config = dict(
    image_size=40,
    crop_scale_min=1,
    horizontal_flip=True,
    translate=0.12,
    color_jitter=0.1,
    arch='unet',
    widths=[64, 128, 192, 256],
    init='lecun_normal',
    muon_scale='original',
    lr=0.013,
    orthogonalizer='newton_schulz_5',
    ema_decay=0.999,
    batch_size=64,
    lr_schedule='linear',
    weight_decay=0.2,
)
Rows from block 14, named by matrix and row number. Each number is 500 + 50 x the weight over its row's rms, rounded and kept within 0 to 999. All counts start at 0. Numbers have three digits each. After the name is the row's rms in percent of the matrix's.
# convs0: first 3x3 conv (model.decb.1.0.convs.0.weight, 128x256x3x3), inputs 182-207, a 3x3 kernel for each
convs0.23 100:630459561560472523587468532505510524525502584581478467479485495512485506489537514495494492522518546497592575576511504597603526534540595490492434516491439497531462519552411568605520531565413637547519510566478487511468509422553535369523535440497492546440611503579560425533489402622568480554568535470622559496589548528672580536465530412409427450414424487404522570479434581462312522529535490502520545518612416643517504487449475540586389511506503436511506521519507500427374305513418420425556516552488590484487443347546502461572472411502444535379353464502440532494468391438505485541519526521457585574587507504510546483524528516516499526487569518469515569337625268382452368536210619528435514556498449507499480
convs0.24 101:473459548495511537442450474433492545433555464500444457396356404440378315446400367490344471409505504463469601507563553500554550464398524365380441345398467416309379462439426490374456516598499462405381513336464424426487464455490434462510413463499460456448431475496451369413493404510460502557423614543476485505475502493519554472326447351380509413318325326580606568401547528474493521397432456451483391432436379473535496532527418495541419483513557551583557503517545409469435427497440430478437615701589592720590562659560533477486522460538524523477479513480571646514517514489484471493463456524465487438499481401435430419385371396588584635576518660511500542645336630659405626599515632390553584459466623430496590
convs0.25 090:628525455697581554595536502521353599571476616577492510576467500641546463606510501500491448655424466449512371426505453475454461431556364484532508496603565452520508509511512460605353494556478442509462400504527526584535562439410622443579505461453471444519477488500454585560488427491408541528509426444493470486527533508456518472502551490485584542648637507506498536466477405531442534520429531380503438448522439514490455520481459552448514482514508542406569591537543496560396518504559575424455515462427536549495452480534462484542467408430463550428347474586537556520616603630587523514551537484524534484412424482412501534329445411453465559489517489452455453331553422254668433494581645523461545585345503498439606
convs0.26 097:553475604618503412585484450506437427513452496507486486517493554579540470556514478488471511442534482506443520596616618585591448614435458488622550451633488426606524549529594542521540453564482541599418462425412532566491477485523433396374485593403552530520460448488458518564620587575377414483532554453502436532476613499632511463496536451506588442371490527436620496544448560512686497366261437489556507377351434560447526520594566432410519489509522571649553607522483443433534465631447485530586529557499504448504529519467447450427480481465565551503521649430427481433457429464585532503510527502547533519463593562573479513439441467473585545519482541503596503491528481589401406450483603523397485609492505550580546
convs0.27 112:543531541490495462474474481306336473460511531543432470463535505541449545497502554489298559579409516501717496475704501520489558541503500467486521491496524486521499421293449481466619402594452579521449531394497464482542560386524469529487494577469513643563491425534519611481497542438563600485587455496494380529546573570491450527390409393557410398502553465507453518546368401450476482484492505441489467550462459496528592463681467491339465479496446481404518446570512478555478538482416500463443385415540501577428470530519441430377445262425571483298517457475511418399537597426480537506437515472524579406556585442533548387469612492489533512522402457482532464476451463499523525492509484442565536460425580447487488
convs0.28 103:624641534674664519593603517473477420471505537515421416596609507647489482566540445380481338390447494421277418468480498482523482549449495472425469499573547496490500496408473500463455401394418564513459454552542461470462378488468450472387329482360428533402616467425490459520449600486536490564518638612489378417507410377539448431667681586601726602585614589544603426535518451517563391421409472500504441479499580487499412475539508512455510467431429472466438387423503492452476484440462542501518502587526538636593492580494512457611509455475497553497493471436453499442562454411521496449502500433458475426585595529512666438469553390371354355388337328336329313466589503506475573481508564605551453542600522481481424
convs0.29 097:511464501475487525455491420508388562588574471505514421537502497439479567486486490390477462581515402446293591492535492471415504510617588411460517373478537532498498429532505521531470439498541535544514597496431477548514538488500444524561345338393512547531504476527546475385482547619419446566521483399495564461502558455487495545540316499441536496590544410424569507419495463419476550526561469479458384641512445455348666421651446565508581502609411539455498519538525524597552540576465593442422487453498541542371489427360422483542417346667430681307520490655479655466632607379481459641543509450523491414472567428471542491480434566568538496471507485410475422694343478482576428475394485580540629516487643443601371
convs0.30 098:587547489673509428616545462521601360354441438485547554460504504507447430588467480530441554375448581535433540479486422467515505485500427571494476654456520607530535471465605445552579635452446489548467341519494446548393541572497570389460494438415586596538557400463442480499526529513504486342407498420503497438467566434523481487447489530484582527467515460531470525490424435423529464492515491575484386387549442428537502474606520391453481514540522573472472578487414651582368536630595441436590521507528565500468532475434471511404462361530410648468650643553453684536662606515509525413545580431540513470372450436380392424396468489604534472570573463476508595504574592329697240447547613577519483470557480492518490
convs0.31 098:432466463488438579460527518471358634536618718605548568470521494441519461461544548490513549539473411508666441495569522518709468530487503516467539499470517505487431424547604554619466549465655520411517444505393531405475384526480445319655347510474458599511492485500521552548447476559468627511399335506530614523530595496532497500393466509365473614524631519473549451573530457573614542511497485513399591420489444481451381481627432422558441513488523472450576487452496505510456485586636540442591455402490523437549489519450522490597366557520571381540559510450538767631568596614534459410480589478459439408369373430380365393420443425515514558519465557458464503687397556652500356588508467535408562489471461524507558
convs0.32 101:519450533564579542493529499548456348555694441526499416497499485606498633511504497528670499637086415484663540420575434520516563512544502424526576387507616578513536603469470544699753433472505460524469642468511463521454517454393462462429459436491492462531501632671445529465546608511507529386484456464507465554514521499498502513520425494558365431630604578642484505482473492495522471464454358516625606554448471341624497480584381531462464519509517469438544466494480553370561599473356540529500487510508487528461466485389597544464494667542492415491509525541521502437493398416471516533542481493475641425410373416484405458453406451483514502414464512471470478558477619513583510443519291502617368522396538473591444
convs0.33 096:509505581553439440607528596563472468510620460491602478469492472574483401475481383395533446675289586482573539480418459464505421469572498414419486509491535578454566734470407441479659474583539455468451442503546431511478430394447543382442471638629540524533416537471393551456547452492465449387540614597509418501465446494530545424445535437570464353427496365555611540498470446524465557629457484472425415505420568402492457577561528517503409553470518470491570577512508582523507693375489431409440529508522491516487522475424611502510409560550516650470497483662468332321451477504513553555558584521548551439489491520565579444471653517519444461533484418601489556572361496404604736481453514486512443429586537489524526
convs0.34 098:448528505348474440396453470532470502691594548613499539450461538361434465291428482468571496483435492531503515493478460500491527453477545450490533511447568503417466553515471579579466487454397502462485335495496404469536483500399487391459514506435518502459333520497366439510489534451533446490511544449520535484469516557501496500560494482477463559527529519501452578544551508543500467396472443605350401426520393462526488463528456588461469515471515530502491538525546510470438589450507510428464481425485526505511439448430541423490579451533483452511484538401508591485485517449488522500453472521467465547473442453431509406491469489506510534415526523470471534531450474295619387450484451444514558496545527524476434
convs0.35 106:537582515485572434504527540410486550652769587505387354479530451492471433459426426569505524456504374456606461534539594515526555531434519498521496356522453432401474627669652725634536478429372458418475530411550463478462503502554394497447477513434515531544406381545375419525496523520417387490412527506523502528528447467585523491446575499641789484576564527511443484467479516483481531474377511460473481465415517574436485557436450556455490517459516449604547506482519455432646691527494596556554462526495434562485521516441529480468506694626547603372599483545686343455578546586483567439565472398553491381379493392299435263323437389481435529468454556475496518437481534543497505554531489476326330483489583439471487
convs0.36 102:589571491485547505475532524503480549505356539511548622446465341501467406437440429561615431321423643577527367553443517486513591497460425458506505383519492490529480474455506487498550488576454603485505524540496424480486413604389524505476556487528441452593471438549424545559567618445569555528418554659549513522389537512516557554525559386474445459382447478493365489484577495547446477434470570456437443467521528597654373397422526406651557495530589487476513484538654440599465363271262504522478613526517581638535627594542442431523539496414418455414543443486611433470409634519584517501538510539556538542505387406478486480593519432560549524512501533574601570564743602533501462460657338609389612528495594566636559
convs0.37 094:515554524488503473502473506457499572510583452507526527524501464486484460490464495454356398429326456473369468606683666633556516560824474545610486520562520495574511489468446532545482528420479398429465517569492588589404433401459411526418569157556514423497419505496442506544441496480462488450391198440502580510506479462434444462494463541462492508564530534436478403431578500358802560465538474453581554485563568400475429480432430613205673425516401460562442514438512465407392485518556519526458459500535498508491424476519517447504453414378424371523543521543476541519504513515506561563501495413428431430442382408486499464455431505430478488455453470460516567459454517534356506564508463440452432465477541484589543
convs0.38 104:452477512569484528496482472291454461511341354446517573550484497487538486592560511449571459428403632369485320492474544491772494430603470505551511487571522447537464469380515467350524495419484501501487461490400459446419570556567504268508465287484557549589498569498448461457412430441484573607486417486513508472520421608552560530503553545398420563523450465467536471457599463459539412442495529567489535493481439559594500365390542336543573469523487594498467465402514556490459543663571547588491504487468433506509555518511540530593481391500662393656668568609509459465509497423512440454462424600499482551448453508478436367494377282524493578480449408488427469433455603495625592444440472542533519464525597568473491
convs0.39 103:511525495559511510557441446387431486441434514366563517442530559497508536493497494527420479477294503510477482552430423488527498424584409561526506542479465554553494520384452487395438474406442496537458507588502479650452576612410494574422514480462518356471483584471498565436558505576498434485449399373441502602558518577537458511522408511568527548500532526557381306423684510464610556508524531445550432507488498474546479576218493443790447572599510493543519615409550415431363495391460466410413554520509491563573595661665431369431470451461524384425522467453574510522526512485561543506479416545508451413555378562578489463516596522475431524487504576518513521476505516579553505505437485551431467556581571606544522
convs0.40 094:412528471469492577475522520469592569510565619629568561548521548497565587465573585562483416445579590477470507429448488570559537421472451637437502509440529482423485453489498483483510496500611525477450579473513540563491494381622406570469551451414402396467553482418436577415416407375505489366643437434449518486499576578526454552558511522560399582478413447498566650461523536465682575526647414482577375542417480666577566522505572653309466437530458480609454407527409515535339446450378525360466548461517496471454439459483448604483536388519490573506417423404479401428451441362541562496408600445444540455476411544647659577487501518511464456498470496536482538457491470546382632577600528572479468585429520475566564
convs0.41 100:498451543523555491539527472522429448533461458547546487502473478518502601577457515471524510451499421434463556538620470452589442610339562412482475513506518425574519426516480516602409498406462579576454417547558628452613440585526536452522293631408502519446456587480518562551410572544431675528496528506424500528501454437407516545350429435332462376476476399390725300473529505563642386589406565528518361352430505288543563468549470290786389623508527423470465613442653499493457530447407616580512498599472491485475554588465445504471439469507489460462472559453329452498544403494437535482421580551471507465377357581540505455444513532493494442492430498514463403468488403482482451566501514439535411567519537559519522
convs0.42 096:480484481525489548551454479564542525518484464370490512468442499506476446476508527458622510509393448408320483365265362464473384517524494424426419504485387428478481480411433532521510392532465542439485468469447566626482319566373453492433486477403414309428450517470488461465557895577549552578512364472495571513496507506514422480498556511474435528520465555691318480409483492414558399428537605487598493466536573333999395548304486437361477590422532452648466520401487503511473421527454580494480508620498533458559421383439505530456457438517432510455536512431492501431517509484456511451498466513472476465524506583456459443447629516554457502561551487500571482459454541539452446481422549522611519454501540460475413
convs0.43 098:485519602410525582480491486540641636476543548525522558507545477553663524604480615549605450429441475579436597585501483542453564564434507490424492441489467535580393425484396386440444476538389538469457567462438455519588524431494432528495492579391484520503569506522545535570545512533600464453429553476523391466487543434421513459453433508466518477430480415579625551477469513575680593469322497541461565501433535464465568501543451549275502516569593535508544511599532377519398320285349422300410390454469477490599471508418522465442482391440395586472504426499500327453563421404467512562525531600518456464483558596648604508499517518521534523429453498469510501371461483544538481537408381486454394470397565405501615
convs0.44 097:573525534462548523520604538490607587624637662409350267509530548408513508483466550467544384620529375591558484427496493531515533501482432469452488525559484472479439528519549621643554660488506488325459526529456459463468481554428456563473621554675606612527493531530437372414456611528611501423541707561562653449505526502467601503551498544366467470415443411513524348436488433558343467450608294363418552511575376477510623357567538519631520446540409553507550470574494468462556513415424590517518473456452529561517601545445500375456546585534339364510448454518451521394447464425564519529558579516508506479374562523436507526485602546567551585471553574527513491427503656515532602557499297514433468567534481487390526
convs0.45 106:428469527492469500477523465610489520486484489518456479523559667487486416527520540495514551502592418562415567454481472497482507493452492481459481507493505412454520480560409596490423405554464516574567510408389476444479468478512497488499464554557513572479425528597523554565486506450585698498466564467427432383513458440434456405558617485526666541609569516425411452391459379364434446547487503589640510558422380444562559410503532601455430463504522495526429493533486452476488537471488462538479507538560462548571400493542581490526528616512545478490464398438340444373417388280472472536441504543486533503582558528659604606588566523472455464411491473466453465387349444454296362569321486535516498533598531481530546
convs0.46 100:462521494436526511491439388350394485445382397505508656503483441444479400471540389492219417345673288282699625438579445483596590437443555448482550505447523454496467628583481421214462400651537346455516434531451482491578544362391568493488519536522521469404384506629494434541585479550457452533449732469433497559555453568541561484513496405598502485505404545373460403446525525448454449624555446543481483535505432480604581476596459453668506542451376469440504558458461489373395499585542549487535400441540505431470543482456367577573456315511579518541425674430584447579518399621552604631537570544460613433607452444498420380522457536503449535509444460430381490386613502563486425471657607442599538581441448581456587
convs0.47 098:534455557591562449481452390499495525646509421522497710625557581511495570397471528466541576567437614516424348437468499512449526520402501476632416545486530446503475449506560542486539469523483460536539473501575495502448477544507412503532403498328559519495371395367582477424623620575471391528527514409498469473552538544585461443486541615490612526434625505620534516444509478520495537452458399494615443349464498438633445640455412446401512500454436438503393469561520510543476549482514356600596479517498467487501579407510469409577372441479589567427525496459474402368512478568528501461551530421482507501425546432491524572393358471404516495484462446540478481501549609438613487630395503438523489474527490539522430
convs0.48 113:460547505469463470478483499400358412410432333457422432489486533494515540516463479505473490416592414509431479534437660529373654520338652537535524477505587491502533409513600510608488404487485438410548510492568463439486356673414404590354540496395554460587537500593535445522553477508518442563544391468472561493506566464471546428555521542484528515512552576553412530448530698445510661433515486423600488499546495705482421688312455737264503297581517303698427368599391490493510583555598487549499590511470549440528484421480482490553541363372435499532452529470448468445475432510450644382464579473494504555545518436525536420507509497488477503448485519527511529548453557548536631505477545541509492476555517487473618
convs0.49 098:405446475474503508439511525549598548450506573504485448388509399517506523552467477542545470539529380431394395480493503450571538522521598531448499487417506526401488529400425551605650592519377424462378514561498509493542529447601597664515456539393401362344539603461485390490335623491544337494440557523559562539443463569551583451519418432471436574445501485379549416481464475385450458587464541504542399545556575561529621509541447556622467501453538469543532556607642585482750523605386526630573556478463491478492552525427403415280443384487537559556563426373543513475581427547493533588439571428471579456576552480500578503508564577496575574507555473466466487524385348473373568496499632433628495516537511646468581
convs0.50 107:430567641525634574488555490513406362467391392482503491516548526396453462391535551579468515624555446293480554550572547554535605483415583525520516553494434454512464445468405189472556451536462588602447575587511686599599526551506349511433316556489591541461348435455547496570520465500509546446516465523461475515512561576424546453525508500520542587413413497589596519464517447650443547456456368327519516275500487449514572605594536445594514440463568448481489442434402555390418526644279376544451468457523547466537580445483558518408447461549440466556526417383388453325480435540492551685502466572490478455586627594500622579590614597495528572468464502459437525571413486735566395769595454558526510566436578500423675
convs0.51 100:543583457564597489562409424574590437429402524578459425471520466485440565445422470440482470512494568544473573498542482451517562497494542555423596557526462491577511657582549521184587635330548541472493547555492497538608497522515457487545456453477514445633539252551541481573561492484561434534523500497499481486545417507523506540457375357384537396364452438499512485420448481452466453492510500441599462406606457530536456464542452382563468511497558376510429456496422644455601566644363401824452437586390447799542485476505497672606535619580525646637503460580516636520412480576536527434443629483411517468279380369398482417359453354555510581576251618540404474451405453475369519496496444480486586420502519396490470
convs0.52 096:500521581460445550417470509560550527664582328497554525406450507362439455363453516601393545461671609475383424497522475507504535569454508429427630480481579523462597536618470664468464450472393492459499643512564581519495490492522350554561541497469482511443481493495497530469498574461511579522389618477507410454499521491487521442545562491713568581512616447548562497487422450518471480415544479494388503555464440572494440550545389506460343452510535467460498448486553543445499570583368551503464451491480568461568563431507426630399541399407530503456500616519514469447510550543497501477610586468518525470465390425398391411490466443418485508463519469355417457505318489901054291658564479515540527558615432436471453
convs0.53 105:461490440490582522475536517525490510405273299483519413514532439478568563467524505677630452454262520464596570549514531547554497521561499472504507543480476576525448488488553335429517514603520519502553529564534570468571414597524419461570475503456535482489516543446490509488446548537613534416494571512530609434445511463487590504433428496429316577481509546534385495475528473541322595443588438569409523446594400439685283390484512539667374524478562482475480459610558537549335412548580536497505456440440480419539591459482473398683337299476407374448458588571507418547542437437440466532488578488494514544398458472457496423536572476527490513489491497457396519564503441545440291474566457572306465471338446409490464
convs0.54 106:400521450366493465454472386410522441501499492508428515486412405393435405396426434418450523433469559635410544477434433520508547473599527460445414520452471511453505426619447458512523491476562401382507551560579455519558501411329507535516519430413488456443483510534550547424518450557361526541568436547489506522495433540488530548492642552453513508511445455501428511415498578431435558448434437469381422496477472585466513579481489640426566493502467477471416468545477545404391588571444432509626492536541570490537473457410442536464483537562450473330540609555455569586437438591522543511505548494496561492707589586646502550595565583459421454474516535529497463404586677548461467418632537444351488354499557440497497
convs0.55 105:481558444569528524550553587460505626547581653490535543488531566504585512479479582485554638374379524478559543437545531554642542443535482517484453508427493525549523549560498515653527474526460462553534527494613471490561489544470536474491432504450513378461503403435530481456445472442458638558623614514555507479414496447462482554519460560408413343455410413428400449487497515495627470450385440495397470580433500570691573412413443505521588499480509480518490474427400426367306478405431459402383500402431474429459509472445395464431312472364277366374494487457511357337526497356584691416442512500547558592546554516510532605569651630450411426380409458481481522471374460466466613410507448510456423416464445461478371
convs0.56 095:502533520492476511498488633555526597471522433436464435586521555468492461559539528474489501386355440477693492533550511462506537513415511576568528504547493452544478473560537625764406615580470506531432559478530505501509589456562397463528501648400479493522449562501556567544533440521486554566621517464521491516547420474450464451574585498578580574602638507555484428511415461597372522519383578598435653453583504436631545489638527321742397533396555437514441523383544448502550613494431515530408434487520521489536504527553451512419460572510427344377482387614561472470470570503540516515560441586462511507426572443524633438529539505557525478538555536458529496538363469617619409489547556502491499524414516582446408
convs0.57 098:496497472604518535646462482509418495471482642443384574594525513586491388546533517384522536559483474526417557487522537500543456523537518551478469622588458534470497557528609520590596556410436517474510593466515579477625476349499480501388475480454479535496560504482537520482542531452496543561504546583558521548616544670560474457493487595556538573464492618552557463495514575442486614484526534408414120466380392529459555526531668453624470475468538464541474520455547519524553548482472458413574401436467500491579482410498405427417484508504456459476552477551590554583508535531493459507503472427490431500509468514430446498391455455538583480488470465431501470485527347506478847453523570505539462564440596414525508
convs0.58 108:518581463531541490523566562347352464394549499425468428481471463552633540531578495752579434522537370436559638503571492464441516537498505547492555568529571491577575419491410432593530375461358509514527449462573553510501499401487576507407594629532560488493435522517466517474550500471522505369422484400546532487498545532516536528588463523504441470480465588608506734493438523523602533460539477518473454503568441604478515440617454377467722447518506556520515617528429379315365548553398426487453550456481547450513503478532411361482465607537537379515435500372385629482425422432482567491531601412554587496596625539588544557703443578522533422471487453509515465436529614407566381577490413571416549502453526500408510
convs0.59 098:486498497553478437502520503571531461506511373504489560494562586462563453575533467661475567454566533468367543488548587548604517444501501526527423329579552456490587527547496473440436410427508536477520514534441496495446394363470316367468392519508446539466515552413425397488486462470411518478572567529499498548533471487396586555372503507380412496454437508501579528458491511576621519477410496469604531502367402571512620541548483608628530486547550529564603452558477421407488502456519392411490493435457536480447608510417411464500471438448522490482485491414536411419496453433541569627512604591582453541432408459507389417512436474489498550542515505543560531551496431539272293443499447497478469417586504461561541
convs0.60 104:596492509564484545554366556557330595490411745532374656481558352488542484419573484645425427158584430609581580493498549497551506561475557517538491510502524549494516454471425587552415456411498507480461501451630518461488535483445456503380415412396528447446561549629482502572452467546518532571546429452428559645544488540554507527393457566317460501433562521525486546438428538492516551433516494528404547530470657441471539455583451541450607486498485485446520413509523478533366362350395409451484438579523528632601473571535477489663460705515497384526456686463357773477491676595536550532501604532494554509487363530408417462456462583574436506577604504589508467481406482488344611526439556348552607455742588535564522
convs0.61 106:491476555547488529528501461451357369554472435560560495526447599521540578545601457441615505437549496429618408478540517557553507575531424476473453563458513514489513549680482611586613541630564432463398510536537496515405422428536420621420442515500408410460458458536475501468528564444520434443485496528552496494529455449514519490436462533470540575493540573575549538553551557500540524561497457403433417546500538492540485530531555453460573498531470514544452522485501464398427370800609350518659553441396523468502473443495420478453531575391569431540461562363444503474459342468478563458535594521558541530473562551470552598479477527539509456486515440478512489380506488594430643534433631426479323505338338496350297
convs0.62 100:507470492544567476595539461552464485626855598576503490528460493479529328570428438503613528570559573461505539523438514513546482424508512493451469514527457514518492520504502603575518561419468503466513511421423483454506467562488496379501511505524429577507464432508485438528519473566501528505494545485505488497547454514500485488448553539582357488548590443379566488498483527487536497510452514510553541446500468532411535545417577443594457535493501493561438532391502457440557513435440470512578424476409419418498513460489565612576388604534524501678560547500557808476553541614499480493467389559530423468462431470433373447501365447457418465403409447501412411535490460441679316422485468403538455435509542537450511
convs0.63 103:590505460515488535419470534419449315482581388515472462448569552470438449430467485561469623572522425522582492554494441559591500439527442417573505514526444505458542459443476589487376471312386509483571543604524585529491482465483538549467392573531479481480436543531562530617419442580433486512545474466450470455476449534509493464538546519607556490531508485510525526629661560594606583572483454458500485566493618530578654489507628570642576577469398497436527555565602533457534432492547344389535437485473439465423519435492413492553467523359466435330480448465419452424436337404515526560509517602486521589570545469570591599557583598486482504526537537446531534708600685587586651678309636423475571409562475490463514
convs0.64 095:543475423470490540430468496497536343459429585486403500554401440538411338478539510344531467515493485606366505494495434542529373506484455443561515586367479476428478417602594645759565683423413483496438553589419552544478496520449460402382373437535491475417499509460575546603543440496518448457487573614490470536509543527522465581559550501593580488580541392424513451424501527500516538564449452496489494555451545420475632524446518413372524534547539480514535468519499516372433469336422551595522484471415478478422500469430582321449490509426389430606523417477547522536642647603468490424435561463423433510455343370431436449392351406479546475449551540504487509420577500366561634580369550445481453484584494481546513
convs0.65 125:523501439463479513450445458541543552456569516565547452539470472619560491548565509645568544575573624499337524466505453432457524559532426475466488466541534479527460487494510516467573668453544495516470503540552491581566517498455516600599506415515549507617485481537466557480566548548531551581526405644472543504544432559470492476425521517627503621590571578396444472445378405486616437545537708472483573505491585484529483532461537447534555493483479479446450492436517469541545555516540474644604416478518511557551457515527565528502579505478641605617470467547544606456546560499486479462464462438504433454515485506482505488537561512419388392412460442396416364464414550486452400521429580489545541442587494441593419
convs0.66 101:475495479502547430407481446498477413521528515366516401398402414352399322404472508482587516634352488410656564493530463453570422563479502522504438521560496534526447472560548532680448549588450480457404509478582535634560404541541469551343471479454578587464636449577548479605512621525557520555550592606566556548498667543502553512573527546479515476419557498517547541514474461523534491516551453502630467480558563460489513545598505469534561485552462482492491486535460522422383634418433661557540495494533546546525499437450534760503555350736580767518632454441525549425524526499530537456502432543570478524383330372394358337353401439555541529506495592515494550593309452557572635572577547535511441401357681510625517
convs0.67 102:521547556584559537453545479433616613629606586596486479502461529481514535503528453561482561593535519498725561525705560602591470548329486511646532480453479476548548523598553587552559506524454419447468463473438430410504501474548455448464398501519468507463431547470523442473457426449436529499488533422475495487479455519491548512512462484527577573629565580536553569512571474653412579490546499464448501506551472603421479533509601428774404431483489451381503433486570443422471394298359461532483406353401370441516520487459516592564493507551595506549527428473577524521504556561484486549487489585549573476434491476421509464501497495444522515442401418460489471446563516461527435490427509452327428509489519517484484
convs0.68 094:469538412399499339441469444540537598526521547483446402537455446513473425513515422522567465482512426424506468474522511611594525581534468525460448489426375511418370521515554586659603528559401557564516536550431423495470403475372311350346508563541488501494520510460536552534505523508504436434486438403494547456447447488491469476433565504458476479504555528468511647453524522416488605368387369525479748551467365546613477425457633482586618504476472500490493474418447482509530484500501597581545598497486618526500514500505501464483563424462524481411533527633503545596440480506472460449525414449497525459505489518557554503558570480517512457515485480445457461468492522441383533380460487470504464581579537477461476
convs0.69 098:534446451517406428531565539467470508435576465515555525566557574495391360515538524456401504335468498557585459507514456495524401546336430379436509577522532473504477546470488494554500468538473368394324344678496556393476408475604514430511370534579498470505456544574486441586537480583501539504471623563470504547447485484490457549546552532512503529555488551363427599449675562441592360531658469552407640539597584578482482531524457430545510556486540452590556563510520612553477589541602578564554462525528545512545452569551560447453458459360443412468514506486508516469563516527504538501482462447541500469548597469482521552593526554462475436476444425540605479453429338441502450442468509538572473513523469508534518
convs0.70 097:473465492378506497368539470525459499536467465586479561422504475468430503521504427467611523559504491446562524419507502485531498425589573433471472513460476488377529593536540560638633683673528434528455466506441570577486635432486515488556671297584465467468448442500462430498521464440464536489615517515528458472523557500539497540569494669594676581474607657420438546533351458383464474518511508587540592665485542624534513413547479456339477494482515536454519437476404483557475528795515356542688426557539515588508405445418450356388510427378577432482473637550407561446460459533455453612548554542463464482574525520563556532526529346511607547536554535543613519513481498502463411560639330533493390525481473425566451
convs0.71 093:436487461492524520497454506525570560543572595439412524552473415592607535510555628399388447320627509586610579463438382388391448498413487462443390494556494548528479559485526362558509497417374601588614594504515538585541484376438431494454447545645459510459618504506544514525635426517435546441552577648482466449534479452542475508447534561519513643511520459492548624502437468421506440411512563619541644477460345523417515521422446514451593457606439522517487491458442544489478393654501453503464455553532565518507474441439546549455429620526599382437644646533530651611538447563402358475413482529472506481595671593539549573517547489506534471474502432420424366564622785496520372411477419528594662592456443588490500
convs0.72 103:424488476418534571483539484513528534392481429528529563437420422370385468415466510451502555485426465315220395405430453472476400482467537542518547535508495544607573426509379358264185475453410433412522568596461461500535501440398480551509400424432576609557448527450545476515518436499392517516618553569508561452548481592433473454446491427479502489440401418443427491461372355438458431554641508500565553466596542644483521574635515419459363496525490491527537467510501439463503474542406475329442634525443574390505524465493444371431531531459487507506574630560639585609682425462531500519540541488485487543583647531576548501554617522489515534475490505558483552511427647545482534493575566499541594545619498547606541
convs0.73 097:446515571533449384461485462490586634518515455510521449508531527487437476563486446369464494643636561421422516595658603531616555581402435533516490548519503479531465544540510489531576441649655436472455440557577512455533494607616460514456325580568444466447478543468499408494558643542435366312524654747478559459609534497561578539438407455442480395588631591443369447538564447498644292604550545473533356497486601456510582428428535372321572507535466518533514515494547460370457601519478505528556468407497448416456491525402492369359293436239624568573670524503533512529519510544475572617534555464496410452415499484467512548371473545464495505525482481470450507570443401442550536605420490425348371526501438469449466
convs0.74 099:501513598494498494500549474504471501499449439367381317480483367515531434463452467400431362456506425394326498661558604453540525528594546477552482521579522519488466479347449234333374271249103440474459403504570489535431674667477484432489501502391422558540469518498478478477508629546526574594568473399482513427529455439479416449532524556613574581614578539506552515494396458521489535550559541560610510512555550495509450527430492448457506521483517449464437525482532567549327635633476535633528477589583549502541616508490348358366369276377488417313392402333419258358368301381448420483508505526548506505526516535596600501580658565463573489534594522562612534375493469391518519495526537553589483541566560549612635
convs0.75 105:497494542475496548479504510452553678425459449451621701616496498633615571545555551402462490631605559457443475535501530493465508512545521438391487473465531453452553476559508301399354551651532441366467445314467496389524467503510439451439430465439431456456502490476456494496436467465438453414448466567502499425525485475519513465367516465454445402387399378460523472551567514522474524508432510574491492571482451468498459568445513517453424471436421449466452463406437457350398536413375423449535591629587665656655573525485497569458538632669379449424533504342606596485483539363537551588519540539512531569475439460409464426501516435520565469510539479534502456400495372307409377420562351556503568555493581511449450
convs0.76 097:604514460644466440520486514566436513504523460468629511437494440528460454600512495456396552481484524360534299468448483463477471460495469457554409383558485434425479466412461415478399461482499458532560562452497491518469593442548469510397595588505497451399612541503449441481505401405592522540602575571497548479471547515492443530600601611512479626541581606448413552534454478474386519500433364464540416542418421569559413391542444550555406490421517543494545485435375590252370631632483504627741504546540531427432456434489467502517477463387402487426503413504426567612483513572516460511459444504521441441518536581462490588532505535489538491463532541472562561598396454604491635414385492476506523444752577455645687
convs0.77 090:542438588490460488436509522514483523429394619517614546506432507559529481570497484379425527644488479402534563376401416484528520479548528530512450491600461491552471511376456265612630536572463513496494573591505527484502541300482624502513466404569499556457546529496518398463473424528419595493492481405560548503470656514462557551509472464468552542431584537448655513568591509553641582566585548570491631458507543550268614334610451593408415488580413560382519550612585501553427486498553523476598495565538500569561431567480635533576452354661526646410559535446389494586489647517448469426560510380511587450448509461618539394580411477594552575533522573475492594540616415515778352533515342617563510597381518527569464
convs0.78 091:538487447497428425456498435482555400614639546454501521536423488555486471496476454466473485605579472465489426657486490517532470401449518481575573480519473523529556509593504598653543538462450577460540459485471523600503500496445571581517555642384393570469500598503469470457511454358506668486559628451498498510445439464467603448575532553529539488589495475470438548449564485675164699499603452549411524505598589548583451432609444333809360514599616553479520537606464484565512459603476470475516399509468377600483520510431528539493523368512469420464557530487422563408437432577486481454514494397377411394435408517459480504523645440413423498489432490489466506432435463359503549450462552458506409460492482598520520
convs0.79 097:486437448542455441512453473571529513553547497469370459454466446456647520413579466515549552387566597472524412493549557473556446525374398492512481550518565422525557521690571586691498470473390446609496493599468516527475460512510527476411434585469375472432484557545493487549491479502532536498562604509474517500547456483479470457542611577522675523630496458530534348490491463436627373445596450392602376496410457428486556566462513414533579512488467447502392452454498632888565404646782490458398539510540564445480470510528481477482420517467337432407430413460401492387506433353578514549560479503576564548561426445685529603566514662557493449573531588523495476534615395538529612553575541507507637513468599511441350
convs0.80 094:545528513521522529514501537431371511678627660389534528557490499459454509518438498563572458415461522319279400441507456499448514408506426545556441509527493461601485463393469585520507317428507441514498507497521456467474656459661449474568479479508448513536392451503505561459585603556464446405421449473463509426523456521469523466475593500458515540599725547320499520508448560437554535575355467618485438555397415553388448341470471432428491421482401498571499473407511433439415564537588421672476578619651556629628516534571366394501516428478365508446609594575740504596536572448494498410488559493530519535547576499537629547538523568522481493526486599551552526440448587467417424498556552526554545585591519497546562
convs0.81 096:504606568437525536511489538499366278462540447459553460461444504421483543431548550516365503418589520559594479562470546500573451467490527416521468508487553382437505531522541648649567690410579443474479587496589508502562636467594397497576491571356472504441431456475542576545574510513502468533622604471491535530591511538523516530526575588541600569632503497454527492533525562402381460397461496393582500544519515436528481500450395450581434586513552587639563408447529553582462483444582722502547478463559531565432510584469539591581475660603662489601422542534549619561615604551520509437501519480455465482380492530370492541441416459490513460413451518497503494556684364551088446642429603448482386526491386541652602